config.yaml
train_examples: 39062
input: "log_mel"
loss: "softmax"
encoder_kernel_size: 3
encoder_stem: "single"
encoder_avg_pool_shortcut: false
encoder_widths: [64, 128, 256]
text_encoder_activation: "squared_relu"
text_encoder_mlp_ratio: 4
text_encoder_head_dim: 32
text_encoder_inner_norm: false
lr: 0.0023
Rows from block 5 of the audio encoder of a small contrastive audio-text model, named by matrix and row number. Rows with one number belong to one channel. Each number is 128 + 24 x the weight over its row's rms, rounded and kept within 0 to 255. All counts start at 0. Numbers have three digits each.
After each channel's rows are labels from the 100 clips, of 14976, where the channel reaches its highest value: "lies over" is the class under the peak; "strongest on" is what is common among them. Only what is clearly more common there than usual is listed. The data: synthesized solo parts of chorales (CocoChorales). In brackets: how many of the 100, against the usual share in percent.
# convs0: first 3x3 conv (encoder.blocks.5.convs.0.weight, 128x128x3x3, each kernel summed), inputs 0-127
# convs1: second 3x3 conv (encoder.blocks.5.convs.1.weight, 128x128x3x3, transposed, each kernel summed), outputs 0-127

convs0.4:134085172148126119126097108143116112133069111124112081137092114122104117134107119113120137150126166151112129126127111128147124099139156127120104083145172091142111146168109115128177140130084102102162176157110126093157104143127117101106157138106118143144086119110161136156126111156096108132099135141110118179078148175137098124146106138090150122118113136119134140127131114132149107078182
convs1.4:104104120109070119103114132110132105104102078161090145117101147120104111131153127143156147096069121140131139143112131136107122106125101125098081115067091122141139137129111108086163101112114098113151166110151114105073134119138098059122098136139114113118142100131135098115143113089094165115149088134106123106130118078143112112138121154124099123121136140100138121111139147115106104104087
lies over: D#4 (39 vs 3.6)
strongest on: note D#4 (64 vs 11.2); note F4 (34 vs 9); viola (33 vs 8.7); instrument: clarinet (25 vs 8.8)

convs0.124:090116101098172097141083145178128139118115155141119076155124108070123100108115107099109143123120091123113122091102121109095117173144150140146113149146107135147120122118130122130139117085109116113166164093122127161128135096128105134112139128140164131171092171114149132121136077131129121096120135122110145146130134108144170123162101095150158142127102144143120148158164120090150115200118
convs1.124:095138102135092101135101130132115104116120110145114067113130134173124128088142164124116138134095104142169145125123134111119092159159127154118086106091100145139120149125122144091096106106135141138141138091135163123086140157119125134169131175150142134123178131106125095072181091142102158129139119082099128099124121110117141101134121119130096114155161123157165154154143171155146136154109
lies over: A#4 (29 vs 3.8)
strongest on: note C#5 (50 vs 9.8); note A#4 (50 vs 11); note G#4 (48 vs 9.5); horn (31 vs 7.1)

convs0.18:142124105125130120122113123112100138121150124132074127115122113081078111123111163138168114115095101136098102140086098094149155115099146161135125141145118152122130128094119108130074101133140116150068156140146111087114105078158114065102151148117125118145159133111116081137105137113138150122081117149128117112167077129124097124120116149127079110118109114151129102108091110162145100126154
convs1.18:132120159137133138114132143137138097154103135164124110144166091112144148174177133126141120155136144077134157170122153148155109142126128109100088104105110082140141111145111109152133116109097147122175119122068123157115117140065124114147128129128118163115099123120148111088105141152113137169158106129153149107113104178131143124131151135153125161153079113103085112102145072120136139105102
lies over: F#3 (31 vs 1.1)
strongest on: note G#3 (46 vs 8); note C#4 (39 vs 12); note F#3 (36 vs 4.7)

convs0.72:128107109152098139165104104102131185133105127101063121140116104095123068130138127159131120148115131141137106110110103146109143159151094071113101183119134136118100097131142142139104162107146132101103105119097113126118080074152117074114123112132128114113135131122114153123114081133131117111126109126103127129121129120117126133089134133144169136093145098124139102122166111208115122101114
convs1.72:162119150122111089133091112157108130111157120125130147141078117161142123100150142169110142109115120111108119143123135140137119126173126164125139135122153108190103126116110065156136145161112151090133163100105098132156133107141125102165105095130124103138081132170141083159104089115124148178098141110145102114162124111123121128134137123084123115168091129128109082109148128092118158142168
lies over: A#4 (39 vs 3.8)
strongest on: note A#4 (51 vs 11); note C5 (30 vs 9.8); note G#4 (28 vs 9.5); note G5 (26 vs 6.4)

convs0.1:136131098124142139106144098117116109151122099092120131158089075135129089118103159122135156124122130116129133104115141112125151072126092085096145091084125145130095132141125138122113114114141099105087157123145120134077117130148089134142113153150092123113120123135114134133110121109100168076122120114102183100094140100113135138112118114094125087146164125091128161142087189180106135102109
convs1.1:135116166147173100122101141155106159116108135157129113141129128131167143152170133141152095127118149183140111109133125127129150123150137125113135144148096136107126084114112107127120150123135155118125084153171102096168144147148140147134126092120143134105096134133125170136143115124167102149114139137149112111149124123111092090116151080134133161113202107144103106141135097037155114104098
lies over: F#5 (44 vs 2.4)
strongest on: note F#5 (48 vs 7.3); note E5 (34 vs 8); note C5 (25 vs 9.8)

convs0.71:132134157118137118117112095100144094123146115113129112138080097097111101115114091126126107119107147173112118143106115136141089066160139132131132123123119143156118150164117109119150080107164137124143164143127143163130133128124107140088166103159169110144163209137144077100107120097129112126124139162173113106100112102123130115137183148172138146131113093173133125126150116122122111105104
convs1.71:117098103098106119069120112117136130143146130141086102082106132150111108147104094118104077097106133083079098093110141115086143130099131146115145128141173122112145128141122127138138114118121101140094125168123130138128110120135148102066162151136104146133142114118140132083149132126164127141148129071098151080110133100134115103090135160104108112148146161148131122078108149138087144146099
lies over: silence (64 vs 22.8)
strongest on: note D#5 (36 vs 9.4); note A#4 (34 vs 11); note C5 (31 vs 9.8); note G#4 (27 vs 9.5)

convs0.100:139119113134067098102127117109097094155103131121111106121100121072141138114086136133130111089122135119129093117113088089132125142088094126135173106138143134134102122112111117165094096144125110103136107082118112141134099110147110110085122127130148103135088110132103128131115107104123194105124127146133104128113094161175104120120105088145127098145098116131118163147131071132087107180145
convs1.100:130135102090119123144116114143124119087135137096138092148143141112133153129169134136135186113126109163141135097141118125160129119125145139103144149140132137108143116158130134103144101118132147130115155141131174128094164167135147144144189068090114110109134147127149117146130103147128092150100131113138146134142188124118151086135201180126128105133089146125097105116124096167137163071147
lies over: E4 (29 vs 2.5)
strongest on: note E4 (45 vs 8.4); note D4 (42 vs 12.5); note C4 (39 vs 11); note A3 (28 vs 8.5)

convs0.126:075143125109162102167123134132148064129107155141140127096125109109139108123140128118073133122094126116120132138115113113091142115111179135119131112164113157134122132102117111119123182102091121106151108096100098121129096139143117086093099085183142111188112110139112133166117125151147104128108114103081166116121089102132122112130093145114130121135119131138092135134093097156124109124075
convs1.126:051165135117147106123130129145167116110150135170113120152135101093120133136150149079140186117134141139133158087136133136095134143167084130143114108103101153120144110107142160130132097151121142117101122171130106145115120107108165110153119101082163097164157072174118179139132134135138156142131096110101146125146134141131111116139111079106139103107137120143121120163154116137127113175127
lies over: D#4 (74 vs 3.6)
strongest on: note D#4 (74 vs 11.2); note F4 (31 vs 9)

convs0.20:165119110115137123143098122129145170142118122135139116140136137099110086116142115121193103149087133174181095122102135130113161185158102128155128095108126146111150122120132156111104097120146101111077168128161130141105131134133103122099109120145113106166109177115127109112136094111127120128080165142148093114093082103128095127091096115138087133122113115158086103110141111117147111117109
convs1.20:113114131105115139122132128153130170120108155105087144151154110149158129100112127134121109130177109109123148158125121137082116141140159078143104124107103148138097128149121084125151162128138130145155110108121150108141113122096133109152188151124172113085160117138133131102092136153131144149150093138134097116158110085100115101125176179083132144136162193135175162134162132141106132138112
lies over: F#3 (83 vs 1.1)
strongest on: note F#3 (100 vs 4.7); note G#3 (62 vs 8); cello (59 vs 9.8)

convs0.60:117124085103158161128131128155119077110164149143145121126131138097158117122106114101120088138093114154116135100119116123092120125141147120148144103155127125116153109125100137109119136095082143183125122107157092115116092132106141124114140116139154112123129102120108071136072071106130074086104110118128153122090108090122130120087127112173108070133136109148136149093172116130130128133090
convs1.60:089104112148116167169092126141167092131144149150080115143141121120138133148110102087166120090124112132113116152110098138054117134117116110151092125125094143136117167102154119176091111126093110123137150151113074148117142147117116144099156153117135133091110115113126133086101158132147131125128093149122116171129098150134121149124106122096116098115136195094163140101101129111120144144108
lies over: F5 (34 vs 2.5); C#5 (26 vs 3.1)
strongest on: note F5 (56 vs 8.2); note C#5 (52 vs 9.8); violin (38 vs 13.9); note D#5 (36 vs 9.4)

convs0.97:134099149127108149113116128162109082135136107095150184101136132069123146130124109137136114093120107122143121149106134100098072135104172132144139164175111136092107163116152092132128119092149157106105118117139149145138136121124111072100156122105092142145119081132155127125148114092106087150121108143116139110156094118161121118126141146129122110157108154110097104122075110098099178121094
convs1.97:113133128101161147127130129097126118149120116112148145142115124164089143156142147122123130182139107104108115136103137133123162125123122155136101104114096137116061123139147114130125118099139095141114136128114195098129168146141116096125137129121123112194153138158116119116190174130152136106141100164176181118104120133107169147130143104171153116118136127121175147122087175124146134086143
lies over: E4 (25 vs 2.5)
strongest on: note E4 (35 vs 8.4); note B3 (28 vs 9.7)

convs0.123:145115097125118112106132117154117075124081110107149090155135119121141119129119089149106084138127112118079141097105091122142095125070096143125104129133095131120086122108112106135145151108164117127159090116104131115124139111155146137131175094072168093094122106122134109163134144166097109131094108104094129101132100144135096109124140134125087128152124182172100122118113109155126109109109
convs1.123:113111081113090114110111100155136138178176159154129118139111144153133115144137111162166089152114127120075019125085126109121096117121127133124122117137173145175131145137098146123117114114127143113101144159156138129124089147128113132119110151169101123132131110125159124101138170130140155147132123084080132080143131151121151121120122150129148118165132120127158138118156128141106099136144
lies over: G#5 (29 vs 1.3)
strongest on: note D#5 (31 vs 9.4); note G#5 (30 vs 3.9); note G#4 (29 vs 9.5); note F5 (27 vs 8.2)

convs0.17:109114151135101131128137135127125164122107119110132126113104144119127095099098089138103129106126094127123096112114122107154151128141083130095094154115112190168101122126126116120086088110155100107159123102132134133078119129130141116100075099135143150175129120107136102130105093117124093142154110102139121106089111085164142114112136108128124154143146156125099182121086100201105124166117
convs1.17:140134131159132098106130103149084120152142122175114156117113127172154151135162114152170118160157188145157129120155144132128136086116128124127095115117131185139155140116184141171116126145117115133149092145112131126129177161123116145149161098099092146131130165115103157115132127158161133148134129142095135129162140150110108155136145130133142119108139135131124111135155103039157119162098
lies over: B4 (27 vs 3.2)
strongest on: note B4 (37 vs 9.2); note C5 (30 vs 9.8); note D#5 (27 vs 9.4)

convs0.89:125131144166151124146139131143143173160155134135177204112160152156151157163135139139141140164144119102156138126152161151131111141129137118147120122142106161141120146122147140151119153149127139156158148138167125120184145103090136127135126169123144152144144134106161130163118148117119088152158112148156151131179152152158139135161176117163126166143111149159129118154171147080129118172125
convs1.89:102135089092099144113095100131103103105112126131095107090100111167110085084095106133102090115105135136097096139104114090127110115114089102085134152133129122141127128120107092119099129096101099073104124110111123115125099116136095106139120150113108114090130122112128138104126126098130132131113129082075082123089101107081151137128084144096113137084144114094158108140118133141103124133092
lies over: silence (73 vs 22.8)
strongest on: note C#5 (56 vs 9.8); instrument: violin (35 vs 13.9); note F5 (34 vs 8.2); note D#5 (34 vs 9.4)

convs0.0:139145149137137112134158127179137147132181109145135165162119139172139138116150132160141136146150114126161160133107166105152157167142139130148131142105146120142106168132130127140153148131153121143138127165157122162128166125124112161095131178118145124173149155150151154117139131115113081149124149163174164114152112149144126122106177121184141162138098146147161142107160170097157142173153
convs1.0:089100098133103118105105099106102112129100112110118097108127114161102102122109128137093111096123115136093098141109103158115102119092099103111111103118124139135142153141141100104107137104101100107093129115121114119113100116139094138149140153092125132091111086089143149117118090099155127127115102109086090108080103106114178147124097163074116148074151093101147138129102139136096097122091
lies over: G#5 (78 vs 1.3)
strongest on: note G#5 (85 vs 3.9); flute (36 vs 8.5); note F#5 (33 vs 7.3)

convs0.39:143106082130100084196078117109135095126092143088123101093135115100120127098159099098087116105129116124114134137128130126091113106163116131109122117133145196114097097130075128116140139096129144160125134081155111120082122147140118135128101111136084110156128134135118095138107102136110138130111125113155103136125128112122112103110113132150153125150150129148138113097121093210143141133095
convs1.39:130109175144173112160111103136131153142195151115116157122149123139167118153142171158162141121136158123119122103159118121124168136093114138117131161094109130103141130121149101167154115141142144101117089140101137136144169141079124110131190135194114145144117142140146142103142131129121096120170130144155145122144120114135112106143114116136094098145099082160095110110137116079108129100168
lies over: D#5 (52 vs 2.9)
strongest on: note D#5 (62 vs 9.4); note C#5 (33 vs 9.8); note F5 (25 vs 8.2)

convs0.40:121110144095112148082096119127119118130101090146139090123086086158107120092110134168151121141177147121139124077132088151096130160081124119120105093136097127105129139144092132114144140073105094129134142058100140136139147122129128176129130095092149110135120112136142084150138141153122119118139101162088112131156140157134108120120138116105095119115108138122100083152103123095125141139172
convs1.40:088133124142103089116138115122122131139109102135063117132114159115127129147161130142111134115105099166128119101115123127113128125146130113140120113083109143076158100095153126120126102121152114109140146117155134105066083116097116071136121137109129101095157100117118124093118122095159144136106097127117147113131110100115095187139113143129123108145117121091176135137131185174132129106056
lies over: D5 (54 vs 2.6); F#5 (34 vs 2.4)
strongest on: note D5 (63 vs 8.2); note F#5 (40 vs 7.3); note E5 (38 vs 8); flute (28 vs 8.5)

convs0.95:129147096121123152125097133096133081124086141161130094136133124095120099114150160085101128124100150148143145148150118130084119130161158139102111058114117134121093100117126100120110120089089150090113094121132090095101113125143138097114104097122097097116085138130073103115115078136105089110104130136115122150107100111116123122094087137080102098100130136138153141103110127140145116118105
convs1.95:108132144165111090155123133094117098134140104108116107140113154129098119132132155137099142094155119138105131128113110125100111175117104158133128176133098141155173121133138135101112167214147116092120147149150138164118133111171137125169106117169134128095146131126150125137130115092102135060100133117120126097118103140127119141102093139129103145143157080121114112109155149116074092166121
lies over: A#4 (53 vs 3.8)
strongest on: note A#4 (90 vs 11); note C5 (43 vs 9.8); note G#4 (42 vs 9.5); note C#5 (29 vs 9.8)

convs0.28:151106121145088139065091122109115135128097138112082112131115120100143164127107106112131087086124103121111141118145131107128124099111137157087138132134104139130151122116128138127074109143164095162129150111122116111152129155135178114113086104128155106124104161159146091122135148133066136144126150115112123082105117106166104120182145120067127101134108115094156151119134089087132150115114
convs1.28:135128130117138174138128163126132144135132118102133091112108089145122138113100086072104118131121139121139138110141135075125124102149117106124102156155126149152126146124111156117101131141116103115123169187138140077134151157127077127129146141116146179144080140119070112089110150126131137131128171091191118154088139144146153121108141098135143172097131154093122137140110098122124169154145
lies over: C5 (31 vs 3.2); D#5 (25 vs 2.9)
strongest on: note C5 (47 vs 9.8); note D#5 (40 vs 9.4); note A#4 (32 vs 11); note C#5 (25 vs 9.8)

convs0.58:107136112103123104153073112136142138123092117123179097135118114134140099109097122102125118097122098114156103123128094139125169130179081110100123181141121156143119100110121122110140159117095107109079142111131082150097088092116108152101107114137104138155091119175131118100103107123115078094119132140090129112087130124102104077113115117135113131130143099172109131136124091115138113138094
convs1.58:112109142137128164133154129133117195117148154102114144135116129134132131099137130174154174150154121174132114128154144115109151155122147084144145127119108106134112142162135148165154131115116127092124092150136135132114114128116167118171159144112162112139124127098112180168147105143125139189154133168078081130159118080122171097118149121098083142127125142151091144120157151119154095128133
lies over: F5 (75 vs 2.5)
strongest on: note F5 (84 vs 8.2); note G5 (41 vs 6.4); note D#5 (34 vs 9.4); flute (26 vs 8.5)

convs0.26:138077146111102110130123108150140107110113121082121145130131123095094148119142104105132102136118138121133136094185120151111123130163079130141139114114115123103094115115114120129100120121152124091121073114123098136117112125101141082136124081148104094147098135135113089160096100079117116121080095104112103099146113095104121110092111137128098104146120148209127130104109109152128100118081
convs1.26:120177124123169148127072131100133100126141145137176153142123114156143132110139159147131160066137162113128095115087147115144149115125097107154116153122115117139109121111097136085102161155130094111136093121110164138171124128128087141133150175139080172117133116171140101149111108156146146102159138113164137125125114132108145097125124114099180129118114113152102131143107119144111104190132
lies over: D#4 (26 vs 3.6)
strongest on: note D#4 (45 vs 11.2); note D4 (30 vs 12.5); cello (27 vs 9.8); note F4 (26 vs 9)

convs0.21:103126109120122139111104119116106104175109160113110147104162099078137116111138136151102126127114112129092153110074140134134100129156091139123155106172127175133095114133110112132144115091150136161120073103118116129134118130164132141126155078136071099144137113139139119123113105110163146122156125123124130072165111106117088109070145110140118136125173103150089113102127101146070145140130
convs1.21:155135148125112090109151128145099131072195136117146083104147145170152130156091123143104140142134125124103130107172128146131169092136099100161107099131148103137120092172140143122079129138120141105079126118170138100141166129134087142091115125134087133138109148168130149157114130133145088136130134128098129162129163117098132134107138147129167098085096152144128144114100087106145135114131
lies over: silence (67 vs 22.8)
strongest on: note G4 (51 vs 7.2); violin (33 vs 13.9); note A4 (28 vs 8.2); note F5 (25 vs 8.2)

convs0.114:098127120116138119104108119083143135123094110100143131121099124105106099121140112107130141119123131121116091091107137124108094096098124116091117128109124126156095150107090107137102151101109108119131089116112130152152130140094097150116137097129117127136114110103090064122105110106111213128143133089140144116126136131120096113122152135114110119102107108082115150103124090130106112233138
convs1.114:172104151121133127122127125150145127118158152142124153167162128093142149127144143133153115138157125183177174120140141099149153078143121126122115130140116167091145082117127152117128063117159142157147126121117157135108134114127162098136130074151153125131098134120146151112126138139106119104171143124130138126120157135152085131105120118169129103133073163124051125106144093119127137079128
lies over: D#5 (30 vs 2.9)
strongest on: note D#5 (52 vs 9.4); note C#5 (41 vs 9.8); violin (40 vs 13.9); note F5 (30 vs 8.2)

convs0.85:100146145136143132129160099152107114123148106077190141114129156125152118157166113107133125127129157148089139115122120157091074118131116098139136073133150123112138086154142109102086124137150130078140082117126139091109118103084124114079150136122140162101096096108108139129136104134152123076136129113126155115127117118091131151104131101121122093135107179124122139101141117143157118077169
convs1.85:096122129085141099153131149110132100111114144152133120148136132117104093157130163088179090153112115115102113182128118117127137125111115156094133103134086127135158163094125115145113147153130124129098133098091094101055100110145127125136118141127133148088143085102133111122126112095099131116137085107138138095109092184117130109112104109136092107138120136108162135107146169137094094129079
lies over: F5 (43 vs 2.5); G#5 (38 vs 1.3)
strongest on: note F5 (62 vs 8.2); note G#5 (45 vs 3.9); note G5 (31 vs 6.4); note D#5 (31 vs 9.4)

convs0.8:099136144065119108094118102117136071126130162112115140128109116108155131133149170119121114110125102103165128110112108149127119134151153094111119148148156129127142134126109139149135086103086154105139132127096081107077087124127111113109108107158132107158136115153099075118115139104130121112101114135165083121161107163127131134086143112111129140121070102092120147144093081069128131109104
convs1.8:114099161168104143143120126102106171124104138118148137102141111131179139124121121148154144147158139111101177108091169124129156172107163131140125125117117149126136102133111126135130115120133080129114119143129140108140075129122181094154127078067127116153149108116108124098072101109126153110151109163107125101145130108088118127142161089120109118104124122097108135164088086177127129104114
lies over: G4 (39 vs 2.3); B4 (29 vs 3.2)
strongest on: note G4 (43 vs 7.2); note B4 (38 vs 9.2); violin (35 vs 13.9); note A4 (29 vs 8.2)

convs0.46:141141096118118127109110109148128094114117158127151096097131159096144141118111113129118100106105081087095195118133126156158106109134112135129122112137103117128103126108093104110102105089082125113147123088115120155121097148073099135155102127162120117161120145139139101165105091092136122124131157138108128078173150066144101125116099114122156117103112116112111155158117095092131106090128
convs1.46:124160101141100129154132132108111131140153117125108085108139151178129106096139120116155172093083152137109136123134122143110140176108122150120111127131141076134160133140129133139091125156142179105106128137144130116139126111133115163152104141125143087133136135136092124168130138102130135092106124114152148087126107139143131096138104147136078115139122078110200129156115113129161105221114
lies over: F#5 (51 vs 2.4)
strongest on: note F#5 (52 vs 7.3); violin (41 vs 13.9); note E5 (31 vs 8)

convs0.80:135119115140139093163149126162127104126138132091141159126131102067105134120089117134117096163136105100111148167145121141106138092134034117165118138164135161120088128127113114113137148115127172118132090116159117150139105136117155143148152106124100141166134117110123144143131164125115085125137116130161152107139145105087107171051134127146078116158143138145136116131117157120141104131126
convs1.80:133140117106125134116163156131143141137148116123099136092090175178129080104125112152109136110101120128111137153152079075105144136108093150114108112126134167144089124165099137107126116114125117107125140093139135109124130149145112143082136168107109103139116133133149211088151093140108137140105151126124167074126125123106142109079124148110148120125127118121170093110113135131110092152081
lies over: E4 (27 vs 2.5)
strongest on: note E4 (55 vs 8.4); note D4 (43 vs 12.5); trombone (30 vs 7.2); note F#4 (25 vs 8.7)

convs0.48:153157135122118119167152106166118111137165141141133150129120141111126184127094103140097100106109124117124147153116092137158143124121107099106125146121099171114077097098122115095092128128142147203125124128131123127115119152166120082169158117114076125133162100105109126114121107122139103115113116187155088103141100132124164120109118125138095122133140155174093130132087109093114126083126
convs1.48:120126125147131120136136125129125037146134128115130165105101127188115050084150114128111142158136127154072138120119123141114098158129129116123095115125131113131107144093139108145124119109150104093111136119113116087177131146139065114106108128118113146132129104099098158141128135109130132137106144094084172125148145188103119130102109166142135148111166116137147111165134121151117127144110
lies over: silence (87 vs 22.8)
strongest on: note D5 (30 vs 8.2); note G5 (27 vs 6.4)

convs0.120:166114102118094117090073115121094155136126113108153115104086088119114119125166139138136106067171089091147128117094132097099147141135110135074117151145092112096109081132149090142110185128156107084124159112088120118125123161129125126141101094115098135094113131137148111115121092120088111118118115124163127097116142110136107106124125151149124124112112127110137158154116118135079160118110
convs1.120:108147143159144137159166137127119148099153124075122129141136087149139123133140114188117135196167142133105148106135120119119140139121123137143118150099128118133116152114145087187148124082138130117134122130120102130137158147160091137124115133133134114149158135099130215113100099118134138152156129137146153121138116148118180151178100090124147152141161127125131106195084123132122128144148
lies over: F#5 (42 vs 2.4)
strongest on: note F#5 (47 vs 7.3); note E5 (27 vs 8)

convs0.30:137109130116128139149091103105130114132132141102094198102114134108205137151088124145146117140129152139091164168121129127113082083091138121106139148133104149158158084145121119139125154123168109143113107131155148123120148136165118149158125100153124119117147122116106165121127125113140112157161096125178101135145110138083115131104153155145121125149139126129104094109154086105096161072142
convs1.30:138111126092091183097132114141135109124114105127123094121143104170103098157108084121088132126080102141142120111104109138115114086132180120129114097127157129115107164074113129143089104096146095106076177111114141116118123131131062145092087135127094112132096128112128145117128111111147108074107148136102149174101176124106114145137141124138105128131138100115113130150123138132118140114153
lies over: silence (67 vs 22.8)
strongest on: note C5 (37 vs 9.8); violin (34 vs 13.9); note F5 (33 vs 8.2); note D#5 (28 vs 9.4)

convs0.106:099109109119138121146113115172132125125172142126158179087139114109087088149142152119123109133122122106159139115123137099123135101107100134150127103143124159129119095115106122100123088135080131163132120102136137091182060124104136113129104111149075120144103109153097095128144132149122094125072134136120135128124105152129097118129059111119140114098115153124125160173080102099144129132103
convs1.106:122113101154115112112106139124127114124111120124133101105146110150148083090150129098126129125159154117109136149111140155115160119128158135122143084143131125117087169125125107159145126089128131101149078147122162117148086140106160136166097109060140146168118106141144132159172122151149140177116109120118154091084114135091173124109143124109110127110106106186155092141112165157137132162095
lies over: B4 (44 vs 3.2); D3 (33 vs 0.8)
strongest on: note B4 (46 vs 9.2); note D3 (35 vs 2.3); note A3 (28 vs 8.5)

convs0.81:149104129117124165137123120114108130106142135152099200143124153147159145093164138138152095148146140108122093144150107117106170105154094118095110170143104123137127104111107129109104126138149150111086118075124112117159123119089145150141060095117144134128152112100123100150121138126112050077137158109110157122140135140110110131095103115117141097132134102105112136128101135113162167098154
convs1.81:116134169134115149099129100105110151111125121134134172120131165151107097126079093192123100128130113150179156149111150135110138105117103061146100093123115154160089158143131101162123105094142079123120066135114106108150144143078100125113126146101116139139130106134147111108126125115154149154089132140129118152133131123127116119144144145133168096131148136091128105141076172126095116141127
lies over: D#5 (37 vs 2.9)
strongest on: note D#5 (60 vs 9.4); note F5 (41 vs 8.2); note C#5 (30 vs 9.8)

convs0.98:117160125109166126145076127118142110155116112120113115089147102097089116112136113115121106098154141151118103135111134136108116098123122139136140136152129177155145123122129127137119108137161109134109098134143189110149100103129127135162160115139115147111135119107146116107172135115165144159117109132149149107109111090114135121106166089135096141129144144143136138111157096255109127137128
convs1.98:135117123115121099119102121099143117118163100124110138131132127143120135137140147120132112090086093090130099097143117138120135105113128131103144107151157126082097131145141114124113131125113147125139085135112145094128130157135128101111156115138084114144120150120176123110159165130136091089145104142122112153126121107102136129100111124128112088134029151105119074099129110027108147118109
lies over: C#5 (34 vs 3.1)
strongest on: note C#5 (53 vs 9.8); violin (38 vs 13.9); note B4 (35 vs 9.2); note D#5 (28 vs 9.4)

convs0.27:168108078115144099144094118176105144140114103131091086129098137059127122139106118114159134098127126124097137099099163153113149145121134144146088158129122144148147125140168157125128113134119148120101152077129120146126114119156156115127143129142114132124079116119126143121111153187156124119149113159123092116182125152098125111086169116138138143123101130103076134110100082118150091129166
convs1.27:173072104120135153141148130125139107139129089158146130105161130137112137113133170170157157165132124145126101117138117147094122138122145118111088130102102196111093136092083089151141174082120087142134112132093113117092138168169139122125086096089153160125143130112141140136153110119093128096117144119158141110135148130151129123154124138145129120096086079118121124173140137109134124155129
lies over: C5 (46 vs 3.2)
strongest on: note C5 (62 vs 9.8); note A#4 (42 vs 11); violin (32 vs 13.9); note D5 (28 vs 8.2)

convs0.52:106152158113143126100148161123131121150123144123158174146157115127181146138126168097123120124122139155172152153117143132133133114169148148148144100121163114101113121125152114111122104205138151124136134122129178120183157119147180093161126120138141132140139109143101119140153178105144111129105137183135141124177160196112147116097168112130113137131133142128102129103130118079119135115138
convs1.52:128094123065095098122086134141129148100131147090126097136109162175111089126122122112094098114113086089133117137080129154077119124116141101063113124127128094130075155143117132111131151109117118101114135121105144105089118132121094113149130138160099115117115134147138097114147099108157141150143106092123121124110118107108156097139131139115087114143125168083119115111125169175124116109085
lies over: silence (63 vs 22.8); F#3 (29 vs 1.1)
strongest on: note F4 (37 vs 9); note F#3 (29 vs 4.7); note D#5 (26 vs 9.4); note G#3 (25 vs 8)

convs0.116:177140128160099115150122139129130130133138140098134049143113129087114137121101115116115102138126147143092105135107130118092100119140144136124124152083127167141122127117117072112132158147180103121164111147133125120114142154143175114128157101099110120129122157083128166141093123170129067137108117116154147152082094129113116125121122123145121150148172150173086096114092101111116152106141
convs1.116:112125084103121163127146130132144057151117129161093064121110126154132110120110129159144130171151119137110120111091107146097114128134153154102091087152148136169169147141138121138091121129123151110121195113132143163101165160156115145092142140151128117119113123125107128125133086120131136135152141121152160084114163144162123143107158176136117137120140148117163143171168117149137090145125
lies over: E4 (36 vs 2.5)
strongest on: note E4 (70 vs 8.4); note D4 (38 vs 12.5); trombone (37 vs 7.2); note F#4 (31 vs 8.7)

convs0.102:153094089088144130163132109128123153157112161169132099154136149081185128113125129128160117151103115153141135124131121110156115094138089121134140105173135167124142106155133128118129127117096121193158129126118154155115108162143132142104116104114140131106166160161126088148142130152104137131122107134130103153157112131105120120083159085141119118128105160099111138125108095038138153152133
convs1.102:124111209136107109105095126179126123111150171104143142103149135171140134147103149106125135151133140109112141118083128174120140104135138107151075128102122140131089142140120130151105104114146149064138097143110150108111173120097102121125112117159101134152112107127143121130137143119137131140154112167104131107127164166130142081115115122132066162102155147100149144146145167144103153094122
lies over: B4 (31 vs 3.2)
strongest on: note B4 (59 vs 9.2); violin (36 vs 13.9); note G4 (30 vs 7.2); note A4 (29 vs 8.2)

convs0.84:140120115121139123115153133131124123124124158160131099162127140156131139146124120136168154128116102147150121124134143053132138188126126128134123144111164124135145137116110109117144131101114144155140184121114117133132108128115120117079144156126126119120114128147145124132128140117114081117126128139108133132120159124141147134140117091142137124121162134096152111171149176000124134149119
convs1.84:115126136117091113091138110113107124150139122127126143130115119177136179122136104091113090109120129132134112129150086218112137115124080107096117110103111141164112145122104078107137150121105134130112124148112135103119123132121126118164134154113093113125116108127110130123111117114099077152102114137150104109121121126111150116122132116132095185106187111123146160143136100032135130154116
lies over: G#5 (41 vs 1.3)
strongest on: note G#5 (52 vs 3.9); note F#5 (44 vs 7.3); note F5 (38 vs 8.2); note E5 (36 vs 8)

convs0.79:137171102128094104098145122122103104159126110125116100122108112059120115121096102102132125151127115126137112107092126146135100123137136129102132128126139106140097114123122114131163150115126124142119156124086103146125097147127130128098130087084145109106128140096126145144112111104131199153113129122111119107114125098125124108161119138123111112128077111150098101148140076008124114159113
convs1.79:126109118131165119161117117143133145085124154174155122130141134057162121127140136139165128106127147125159138109134123081157141181128136116099142137130132153101124111129100139115107122135171124134131148125204157119102149129178137103133126060131132129106147158137099128124128111133092151088106123142153132110120167143133079116095150114139136088143183152130121145120121118160094139079135
lies over: F4 (41 vs 2.9)
strongest on: note F4 (42 vs 9); note D#4 (31 vs 11.2); viola (26 vs 8.7)

convs0.51:121159114146095117137154084150106125111117133121134128139137126115116137121109116114131115138134101094138114090123135089125143165094080115117140079130135100097104146106099119116128095093119110153123144173150122124150141125085128163116124159087118097111123127106136153119127100068063139074137133101139125104112098099125147120129139101136119103102176137112118133152140099101159125218114
convs1.51:106164125149189121116068114105154108117131165116089111123139137154166143137135109122108096150128130161124135149111144094104134136145125133143087127144132126138097174151151107131126153129097170106176112101097124102137146088106135141171097112126153139113149141083135137081097100158125113156125140125119116114117131095129120120094130067123114162144106119102147184132120165102093153125096
lies over: silence (52 vs 22.8)
strongest on: note D#5 (57 vs 9.4); note F5 (48 vs 8.2); note G5 (46 vs 6.4); trumpet (33 vs 8.4)